{"dataset": "Sentinel-2 satellite tiles (TerraMesh)", "train_examples": 145000, "crop_scale_min": 0.5, "num_classes": 9, "norm": "layernorm", "mlp_ratio": 4, "fused_qkv": false, "conv_stem": false, "am_softmax_scale": 16, "optimizer": "muon", "orthogonalizer": "newton_schulz_5", "adamw_lr_other_params": 0.00078, "batch_size": 64, "warmup_steps": 500}
Rows from block 2 of a small image embedding model, named by matrix and row number. Rows with one number belong to one neuron. Each number is 128 + 24 x the weight over its row's rms, rounded and kept within 0 to 255. All counts start at 0. Numbers have three digits each.
After each neuron's rows are labels from the 100 images, of 14976, where the neuron reaches its highest value: "responds to" is what is common among them; "patch colour" is the nearest of a few named colours to the mean colour under the peak. Only what is clearly more common there than usual is listed. The data: Sentinel-2 satellite tiles (TerraMesh). In brackets: how many of the 100, against the usual share in percent.
# fc1: MLP up (model.blocks.2.mlp.fc1.weight, 256x64), inputs 0-63
# fc2: MLP down (model.blocks.2.mlp.fc2.weight, 64x256, transposed), outputs 0-63

fc1.191:126125130128135105122118118130171141087153137099173103134091108126132194135163137113144215105143106153141135130129114143153130124112106095154122135096124123108112160160093119096124109117129111
fc2.191:137147111151114117151127086113145111126115155118126121172118134072164114116106121119124130122108129116143131107104161153087125139148145100175145131126146188166186133088114160141172125149124112
responds to: main land cover: water (33 vs 11.2)
patch colour: grey (78 vs 26.5)

fc1.137:102134146158140137123117164097118140146130116142086135067166092155131109131132153152135135100132105083114115142172154133103156133088127148133138133127146134091118093162142165115128164083160144
fc2.137:084148110138138143121126123132115127151142106153091142079143096139104129131141131118116164085102138093129101102152146128103122120094130151108132137092126107108123090145078117191127164129141181
responds to: snow or ice (45 vs 20.6); main land cover: snow or ice (39 vs 14.6)
patch colour: grey (59 vs 26.5); pink (25 vs 9.3)

fc1.9:143129116125126124126124156112152122133088105142135139179130163195103113145034134089115103118111125110122159124130109139097124121145158127139153120165120100146110140123087128140124141128144157
fc2.9:149117146126140124125137124107139128115126151122110090067139103083192158133143130104130040147107152101140101136156146119150122159128115159128113134130158145127141163136143156108121145151135151
responds to: trees (95 vs 58.6)
patch colour: brown (85 vs 37.2)

fc1.217:159154157071126148150108099110136127149124110111181125106132165118096147132131150109202131153119150094120087121117127093102103110141146138153114144134088141122096126142114142111125175117110120
fc2.217:110070101112128120144134139133128136087129085165138141124131119128176079128111092152139125129108098120119084161127101131182122176152129115130145134102133068133134120127119108132110087142124147
responds to: crops (77 vs 38.9); main land cover: crops (51 vs 20.2)
patch colour: green (81 vs 1.2)

fc1.181:137110127106143116142121128140132101147068104159135154140156143167109127146127130129126059111087144072117135170109100111165160145120119134122117134147125145152122079118108088134128130125133178
fc2.181:143157124106122120130102107122100135110172125124183130184108104119137177132138102119143163135122147081154137126110150156105131111152139163130136126065135139113173103144100164140123158153129129
responds to: snow or ice (88 vs 20.6); main land cover: snow or ice (70 vs 14.6); flooded vegetation (27 vs 10.2)
patch colour: white (95 vs 4.1)

fc1.19:139140134170110116114161143076095101126144121125120123159146146087097072081127115124107113161135137101134113134153165155130119127142123137111141094137131149145138103119142168200150100147125114
fc2.19:151147186131097126104130137110109103118106118133118103152130148110161113126117138128138106160151097124131105102172124154124120161136148091105165109129111146096128153140124213182128106136135145
responds to: crops (68 vs 38.9); main land cover: crops (52 vs 20.2)
patch colour: brown (69 vs 37.2)

fc1.247:150150123140156142145171151111119101115131115109121107128105159065109143078164111105087131122133092141122199118145102166121155101133127112132138104085148118145161143112132136156144116133121112
fc2.247:074137106127136127135125160130159116165100142110137137122163098133138119124124115144170162113103137109105071102151155095126128150124141094134130174130133205161133131116127151110121117119100165
responds to: main land cover: trees (40 vs 19.6); main land cover: water (30 vs 11.2); flooded vegetation (26 vs 10.2)
patch colour: grey (84 vs 26.5)

fc1.193:147137136139108132152121121146116137150105154138130146134136154167156104129094099118170055134092134150131098106094135073085134096160118131125137119184125125129112118149173102130129156144133126
fc2.193:140146121160134125121123075096158159132088165082145132167123141094158129122116146129148137136093132069144126119097156141137134130182121146169106135154115156144158154105133136099150141144113154
responds to: flooded vegetation (29 vs 10.2)
patch colour: grey (59 vs 26.5)

fc1.135:101119116116119122151111110184127166145144135146137113123127129118131196154171129108139139137112110137136118149065111107133152133123098107115136133078160159149127093113113137093127104138070105
fc2.135:199127137134108133146119128080127114125133110136088174107118175108115129123131118121116095156159122134095135102164110137138135118112119104145116147118137189121103138117141181157099123176129109
responds to: water (79 vs 40.5); flooded vegetation (45 vs 10.2); main land cover: water (33 vs 11.2)
patch colour: brown (82 vs 37.2)

fc1.156:098108133137107130122174106155171082103184119127127145154118089128158103143100137096119125114101113133116196111135127101133149109120114182153158119145112121111096117123143142111105143143156142
fc2.156:126148152139090127140138121171119099137131116125170153143115102122147139138123131104114146121098137158118191111127071116176130164136123073118151130085114136133159115124107108102099180144134112
responds to: clouds (55 vs 15.5)
patch colour: black (41 vs 17.6)

fc1.113:144104138124139094115147059129151124094099109115157104151128089097124149126154161131156185110107137143130143109133151151165117142128118161127126102124103154132073158132084135115136103102147142
fc2.113:120116120141116122151166110134136115089145157089123115115103130107170129126130139127144110109114115080135166115140131124116130166151120110151119140121130119160224100145129173147142138168118169
responds to: flooded vegetation (26 vs 10.2)
patch colour: grey (89 vs 26.5)

fc1.172:172122129075138145155124115125151134102115143140162119083185151129120187137165119118142099124101127124127141103134106096128106115107152141142142155107093148115090124144088123146089166116109114
fc2.172:079077086139122115163145136134128134123137125135127145113105108102163108128109129116154107098161129125105114093162085094159128162127104078131121123125138126125134164114158096096127072139140164
responds to: main land cover: water (30 vs 11.2); flooded vegetation (26 vs 10.2)
patch colour: grey (61 vs 26.5)

fc1.241:147148162091120111121165102093147146084182166118158108103123109089189138141124092114135126162122139128170097121133128113102126124160099100114118101153133145113096134137145135121121134158098112
fc2.241:114125084154162128179121191144085119151087118172142102164124115136091125129135115153123118109112126153090160120121120097156136126110134136072136162135131103151159106137110147107129123115151120
responds to: main land cover: water (43 vs 11.2); snow or ice (42 vs 20.6)
patch colour: brown (63 vs 37.2)

fc1.86:117084152060104120150125147133163145082132168132135150112167141138156174177148130097133131142122092124131166117106098084133117118124120160127102127119139125098123125096116139103138156159117115
fc2.86:086144116182146126166130138114086104155129142133109123123157113118123095133103118140147090150134150110127155060123096115129125146135143076119152113121072109169094124135133146131118101100150122
responds to: main land cover: trees (42 vs 19.6)
patch colour: brown (79 vs 37.2)

fc1.96:126111178143161120135078132121111122153171178139110137106123105127189116140116106109133150155063173121136126129151158144121124137138148118089105115123144160115134099117125126128091092127121102
fc2.96:169123120130163121122129131103152133144138137191130095134127129104168132128119082127087143218106147148113118129165167153148120128157125096157139124127148128134106142110154164126126107128123109
responds to: crops (72 vs 38.9); main land cover: crops (55 vs 20.2)
patch colour: brown (84 vs 37.2)

fc1.100:124169142160158118140114070154139102161152103106107138114140109142084159144108118130082150144127133114095101148157114170141101132108138113133146096118129108139099121132125170188133106151152106
fc2.100:164120078135091122128118171126143121111149120134066111113132142124137149125148123124135149114139116153144106102094083112078139100146121188117124115162144095144148124131144092127138164104100165
responds to: main land cover: rangeland (57 vs 20.4)
patch colour: brown (69 vs 37.2)

fc1.161:138124129083105146122138175108143150078086117113102112121138137143131085166072126085125138106138078132123138139109142134120145141154098107128145134150154106171146145154102146118163123102163138
fc2.161:109146121131137151140153126124135098182156119141120109086122139127138163119134119141074052124112141116103161143196112130148133135085129116136103102088101140113115109111123122134129115120134172
responds to: trees (88 vs 58.6)
patch colour: brown (75 vs 37.2)

fc1.157:180163137095112117120146148146132134121074101115093130066176138180125106160086144112160088090116104129105127134118113116101141125124134125111132124146148135163128129126105120133156148093140135
fc2.157:114140136118136112126137146145139134094134137191179081168096144090186139128121153130102085115112179120111107136141162134169138093097111115138141124107110128116151128103162145147127108140128129
responds to: trees (96 vs 58.6); main land cover: rangeland (55 vs 20.4)
patch colour: brown (100 vs 37.2)

fc1.251:135126144124164170089089136131117100136135148106138098116110119117189083159099108135123136149149118112152133116123152143095091149139123147128102121103118157076174121133097159109133127157102089
fc2.251:122146111114133143153112118133189090171121128100136107123137156100114130121104152118171098110069087125103098110126147106143134113108109142148096166074153166132147148123150123119134093114132124
responds to: water (80 vs 40.5); main land cover: water (74 vs 11.2)
patch colour: grey (58 vs 26.5)

fc1.200:114143107103120139116140124077121109120107140130105122125150125153143051143085134143115130147150130154137141108199150150138103133122152156138136114135088101142123134175134089153119174127156138
fc2.200:200130087124089140118132144099152128121152096119037160114134157125093119125142108133095099137138129139112138143162115132150137115105131142105100144105118156133108122141121141158108143164123111
responds to: water (77 vs 40.5); flooded vegetation (41 vs 10.2); main land cover: water (35 vs 11.2)
patch colour: brown (81 vs 37.2)

fc1.223:118160149141140122126154109117102167119112102053132088140129128135143122111125139123168135168138083113080165125124168131141123117107141166133160144136122120147119099093147108113079115165127112
fc2.223:103129148129136139147133114144116132137133107162100128105162131159147104119143140149132101120132114108143128070128143163137148075128154118130073177128086102150117077094104114142071110136112133
responds to: snow or ice (63 vs 20.6); main land cover: snow or ice (47 vs 14.6)
patch colour: grey (54 vs 26.5)

fc1.221:125095108119110181131105147127134153121078138130134110122144138163141096169069120086136093146122091090136153130076157108103138142130136152120140133144132110169148118123102165126151127095140148
fc2.221:137144113124117134134142106094134120133105120129122107107083134132151149134150138130111113078138156129084149170226100156148127081147136103115123130126145157110131154157162117127144152153120131
responds to: trees (92 vs 58.6); main land cover: trees (43 vs 19.6)
patch colour: brown (87 vs 37.2)

fc1.148:158128118125101115134124161087101121150108129102124148089138107106141086138116159113140148122100165152109181131161170136166137147135136133083121115112152144063128147130159146141106133161100116
fc2.148:110129084118117120074132123108146061101157100092167100099118130132120141103120105101147136113107154115116098149127167156142114189130129115088137109096148145138124154126112141128161110130139105
responds to: built area (81 vs 37.5); crops (80 vs 38.9); main land cover: crops (52 vs 20.2)
patch colour: brown (63 vs 37.2)

fc1.143:104092130126134123124117159123122112101161162081088144124194154119117139123140101122119102126168101117132159123133119153122123114121153142172165112092097134168150121122142074118093153155144122
fc2.143:139089121155124134134127154132110118135147165086178096136160145139149174133143123149124128105133108175105152076155104123133121104150128132091149145123075131110155151158110114114154180144122114
responds to: crops (80 vs 38.9); built area (73 vs 37.5); main land cover: crops (48 vs 20.2)
patch colour: brown (62 vs 37.2)

fc1.55:152142113104139147169092100135113128179134084142148159150101076102132155117150120148158110157140090135128096153139144100095150152132145134153147136103139155102164126097093124145097113141097122
fc2.55:153102137152136108159110156120151087105161170149096125111145167136122134136119105117127138153141116099097151127104091133157117123162118137133133139111120106162133144109202145094133133196135136
responds to: water (85 vs 40.5); main land cover: water (63 vs 11.2); flooded vegetation (31 vs 10.2)
patch colour: green (25 vs 1.2)

fc1.231:118138126064144125117149093131197114155118133129151121120121107123117211124161123121151109151147101145137129121171108142151106157111123107122121145129126125083080146148115124125107157118146117
fc2.231:117090095162130110144138140121131115100110122103133149119092134104179082130116154123137112097130141125121137067194082109135132158103119104144153119133126130131126136119134078142160082135118150
responds to: main land cover: water (30 vs 11.2); flooded vegetation (28 vs 10.2)
patch colour: grey (73 vs 26.5)

fc1.101:087126147128140093135111107126132192136146157112149139099124106142118140133121129162122147176110122126116059129141162137127113144110150129131108139135170151100091125162132112168119109094183136
fc2.101:052150102110145141126130118123118154165109171095142104084105120130147158133131141141146142144122127117106111125190150120138123116100124099099108138130126179095102133150107114152144122105124177
responds to: water (75 vs 40.5); main land cover: water (52 vs 11.2)
patch colour: grey (63 vs 26.5)

fc1.136:156132142108139105125126168141085136152118137138081150078151124154101126144093126152128055150131132130125082176143125135153153119106137112065120111141137147151150107134164127127126152125126126
fc2.136:077137126158144118145129112092129122127140164089075146083156126118146177128114081153147157091090128101159119127165117112113126108134134084142129122132129156145158096150121132152162140111113131
responds to: main land cover: water (30 vs 11.2)
patch colour: grey (57 vs 26.5)

fc1.131:116089091195153103120141131084136091121120115116116132170160141121111124140130147135134132133142163115110143122140126147141127101105144134133176089136094123173134144139129091131057121120165130
fc2.131:117126115140152133166119148141100126168114165128156121099121146128161163132141122136115143127105104148090133118180129107151125103111113132030127142124097154144138129148105113113150184123122137
responds to: built area (77 vs 37.5); crops (75 vs 38.9)
patch colour: brown (72 vs 37.2)

fc1.80:150155132132138091127110099119080133146120083169103098145129136137151134148111146098164140086127101123100162108149133133153168141140089140160134138165125149102111075128092159121166128129107123
fc2.80:123121125136145133167126136132105126179115172126140120094108140134166171127143129137115145127119105152087142110188127117155125119111122124040114151125097158139138122142116104106139182117132132
responds to: built area (69 vs 37.5); crops (64 vs 38.9)
patch colour: brown (64 vs 37.2)

fc1.92:172134136110111124119118141137120089124104117173112145151132135159116110128043142127145077112141138132151119113099129127124138155111132153112108120179135101149109107122102110137150177132136184
fc2.92:146073095125127121187128117119110151118121108109124123110095137092196142129142118119125091131106105141094169126132118122147119101144121144138156123077163107152148124125151186108124151126146110
responds to: trees (93 vs 58.6); main land cover: trees (47 vs 19.6)
patch colour: brown (94 vs 37.2)

fc1.160:144132101130100124112153112152103127136148111121162120104114128114137124160178135137125130108095134152105143108173103103139158087105116086053147164136094143106133100118147117168162154116139133
fc2.160:129111126094107138091127086189091137117136126150102142152140117126117132127171086109119088168164134109141110132110119120129140078094123146136137128138112064119147130121163148128153169099130128
responds to: crops (91 vs 38.9); built area (89 vs 37.5); main land cover: crops (71 vs 20.2)
patch colour: grey (60 vs 26.5)

fc1.90:145137144061144136098140172142112159129082165145118129096140114132124146172101136155140130132088096158184133137095111141148140115130108121075119106146130122132106126150131113111130148085147142
fc2.90:131151107138149123148120137100109103154127111147136139204138150122159123133111147127151115144128145113110148135170128152152122100131113122116111181087162183076119169109108145161119105136101128
responds to: main land cover: rangeland (48 vs 20.4)
patch colour: brown (77 vs 37.2)

fc1.104:136134150106069146135095117137162141145143092158107095128160139157104124136150139186130102112107159126142117150165154048123102126118132134131102139157137119109106108155127100134117107106138145
fc2.104:128170105117138127173127141102168147153126124125122101110159146114103132136126103169117123114100165112114068126172137100142124114153108102131087168168146144096154165140160132105129094128144128
responds to: water (83 vs 40.5); main land cover: water (56 vs 11.2); flooded vegetation (32 vs 10.2)
patch colour: grey (63 vs 26.5)

fc1.149:090087139088151145148093167135143140140110114123108147113118079101135107123159155141150129169133068139120137119113117107141137162149092162182128132097133133117154119122090145092130146110110147
fc2.149:159152154147170122133134146102121107139141185121099095132154131115143097134104140116119125155161112128100084117136069136110130152155113108098139122135132161156196137095155132111155121121143099
responds to: water (82 vs 40.5); main land cover: water (75 vs 11.2); clouds (38 vs 15.5)
patch colour: grey (72 vs 26.5)

fc1.159:134128111126136163152145120148141076109146150109146146129100147125125078182161142116110137086115108136103103108147171093162133125095118121152102139126119114103113168139145103148087137165125171
fc2.159:169158160134113139144140133155107089124126083161151165176159113121096090125124116122113120146101107111141116093107140113133124137087119131074124138148138130162131096138119084145104145098147084
responds to: clouds (42 vs 15.5)
patch colour: grey (55 vs 26.5)

fc1.134:137117137118123152113157133107122173121156120126110101167145121122111125130111155057108152141153098149135123089127156185069124111136125104153123131123126141122102166088115159134159102156153123
fc2.134:090133149110112142123128118130155154136121160114139162159120135080126168123136157134140085139160170077124142132086181108117133133140099172112119154117167126133178092146152130125104139120121144
responds to: built area (89 vs 37.5); crops (89 vs 38.9); main land cover: crops (62 vs 20.2)
patch colour: brown (74 vs 37.2)

fc1.107:141184125158133150112120075179145136115104101144135140142170147123140124140128124099124142164115109109123145139122093110077144104143117111091105143107103113129137163103106132119146139159121197
fc2.107:095111115112155127121126117104182120136135154108112094142083111147097195131118149125116104092157160095143098179147136112102129124136138103167166139108107129121132123144124115159174123148127140
responds to: trees (88 vs 58.6); crops (79 vs 38.9); built area (72 vs 37.5); main land cover: crops (62 vs 20.2)
patch colour: brown (68 vs 37.2)

fc1.110:093087164139138136156085114143135161130146177124148115114154115143117165169142127103127160156081119114162126132067129125137143137109124127110121140088127105155108118115123145123134130125109058
fc2.110:154098109139126130146138148142122115138151086131049183138135133119117125129123097152129062167148114094127136140103112089126129108137130133092094130075133128135111140113099159152110118148136125
responds to: water (75 vs 40.5); built area (63 vs 37.5); main land cover: water (44 vs 11.2)
patch colour: brown (73 vs 37.2)

fc1.139:138105133082134108148115122161142152155082091139166104135116136114076182108158162153126133141112079153128124149148125106154122109142164143179136126106109132098124154139097108119099146123136134
fc2.139:153108160142082117141148162109118128116115126094109135080125156123157089131108177124128126102134134098117105110163103105136127128154116113133144142110075162119164161094148096142166110146126171
responds to: main land cover: water (27 vs 11.2)
patch colour: grey (86 vs 26.5)

fc1.26:128076140117147110142093141096100130154116103156125108151119097125071144098141149153127088164152139129138077168104136148132151139140125111148098150106165139152120144125171148115083140127148145
fc2.26:108132171086074138117125110107133091090146147160144155170126163126136090121146109125140149138090203117123122120135117127151126137129123112131145133187147111133149101139127114141166143120148102
responds to: crops (81 vs 38.9); built area (63 vs 37.5); main land cover: crops (45 vs 20.2)
patch colour: pink (26 vs 9.3)

fc1.42:109108119121125141114137145143135127062119125140123147163087143128101108112048133107114110114193115140099183109100093142133115139137125154162125144138152122140159124145100157106134122129127143
fc2.42:127163141110108144134134112111151120164141132166178115091130135125123140126144099162086105121088117109071131148188100113128122129142140098106121102093088097143141176115105123101144128101130126
responds to: main land cover: trees (40 vs 19.6)
patch colour: brown (67 vs 37.2)

fc1.195:119125093131117156125145105107159093125111131105123141145115122058125148116227140135141187132098122111119136093140122147116126134128122125158128143122138140120145132108092138127150077131112142
fc2.195:147106155156104124108127119137111123123175177128134116084117140094169134126096121108092139148161095134136125158163087148139124136135126129113171118120099113133191098125124151120152175105131096
responds to: main land cover: water (34 vs 11.2)
patch colour: grey (57 vs 26.5)

fc1.215:166142141124157111106076135163107145105092141140098144134179113108151147176133146108155137148125123123137096120094100160069098112146109107158144097146119128104147157123121143106162116126116149
fc2.215:103185156121152136120119103182146151119163171098121146123144149076105154125117125112099115125162133082132112143117080132143132139152132139103118111121133152131114099127160125148109151064133128
responds to: clouds (66 vs 15.5); main land cover: clouds (44 vs 2.5)
patch colour: grey (66 vs 26.5); pink (25 vs 9.3)

fc1.89:114112152152149114112094174143122118104118132139101131143131091163146069152133127146136187119108145140112151119142145117154132153094137117109135141153134122104126124121146123109145035121162145
fc2.89:126110119134148129119123195166086152114087082151152119120129095176164051128108118154144128148101142133116149144134126104137130142113134123122146128143140158108090133120139097121116090131125149
responds to: main land cover: water (34 vs 11.2)
patch colour: green (35 vs 1.2)

fc1.248:170155119140092106141137127114093112146118097126138144140084165112105156059101143099149150134130112109096129110169144149111132119150112106163162162115141120121146126171100141146140165126091129
fc2.248:112102138126167130142113120125135079107165152136089125128145081162162093123129093146144117122115146105169142163116113114149127149147138186106124090124138059158119107156117123116131146113121140
responds to: main land cover: crops (45 vs 20.2)
patch colour: green (33 vs 1.2)

fc1.63:142119154138139098113139099113144155135150136131143092105119126093185166148103128138127133170115130160180090105157138136116135122131090107147109093146117144093062168141124147106120126143106113
fc2.63:094130087151164119156117159161124133117092126103135115132122099139105122132146113151124120060092173160083158117119132088133127135144145142085125141155141108125178079149126129118141146117134126
responds to: bare ground (53 vs 24.3); main land cover: bare ground (36 vs 5.1)
patch colour: grey (68 vs 26.5)

fc1.18:105121136108122145160108138140128114122159127116130116141099159155136089094114141126116132138156133125131096104169110141124156181121140176063096161114136164154111147105079102094119101146150116
fc2.18:142120081073153115136117162142101137093127170154109134144146169087091099117129106126125119121165114123124146117088084141143148172100162126115106131141137146132135120121163160155152121124159096
responds to: clouds (53 vs 15.5); snow or ice (48 vs 20.6); main land cover: snow or ice (38 vs 14.6)
patch colour: grey (67 vs 26.5)

fc1.129:142148153158092146115127136124146104138132120125133131063143166132127121110103157069125134106133142164130103113142125152112159128130099111119113118098142131161154135144108164128154198103075111
fc2.129:133120141105163111120138133124098127166126148159149113182132098170163117126129045147142102132141141144119151130117119112134127089125126127112145088151098124156143174153142092133135138163144095
responds to: main land cover: trees (43 vs 19.6)
patch colour: grey (94 vs 26.5)

fc1.59:126150088144141117172157131136114106133151119148158123151125162126094168118165146126116149122116111126094114138068110124157126086136108094147096172094142135161146126150109119118129069110115104
fc2.59:140096139129131121174124120107141132170111167119158150110115143069156122130128105156118142102101147100150163108126145098157121146140132115164127119092143158154113102130135168124175162082127161
responds to: flooded vegetation (27 vs 10.2)
patch colour: brown (79 vs 37.2)

fc1.224:107154096130147148101121133110150122136131091135139093101127126138109091178037128169123139105154097147163139107104152149103128120129131118162140111174121117149132147131106138092135126132115101
fc2.224:124103125144073136131146110111137138153155139126114145091094134136172152126166108098074095126148130138085172142171131128133127162107120122127096120105138153129129171115101151111138164109121177
responds to: trees (88 vs 58.6)
patch colour: brown (78 vs 37.2)

fc1.105:130117138094138102150140127098144103140119169136156102097159186086100130107130147125094107150096102168133089131123147088108123144126151121176099123116145139139154131117079148159133133108125163
fc2.105:152119123138119117150140120150108159139133131095129130117137097146150081127119174142164135101157143063088116120127084070153127119154119150101124121105083083153168148147137120124147121124130116
responds to: water (82 vs 40.5); main land cover: water (73 vs 11.2)
patch colour: cyan (31 vs 0.2)

fc1.93:103125138102143114149106141115108124096167151132168138122114138059181146110112107148118134136147115121124148118187132093125123117115141141119140127115103135117156129111143139131122224145117131
fc2.93:096114126122156131120130119125083124141172105117139102114105106195135086132099177143153169127124105074106086130133141117137130142130139116093123106111150116121136139150112092159128114168116167
responds to: built area (90 vs 37.5); main land cover: built area (71 vs 4.6); crops (67 vs 38.9)
patch colour: brown (66 vs 37.2)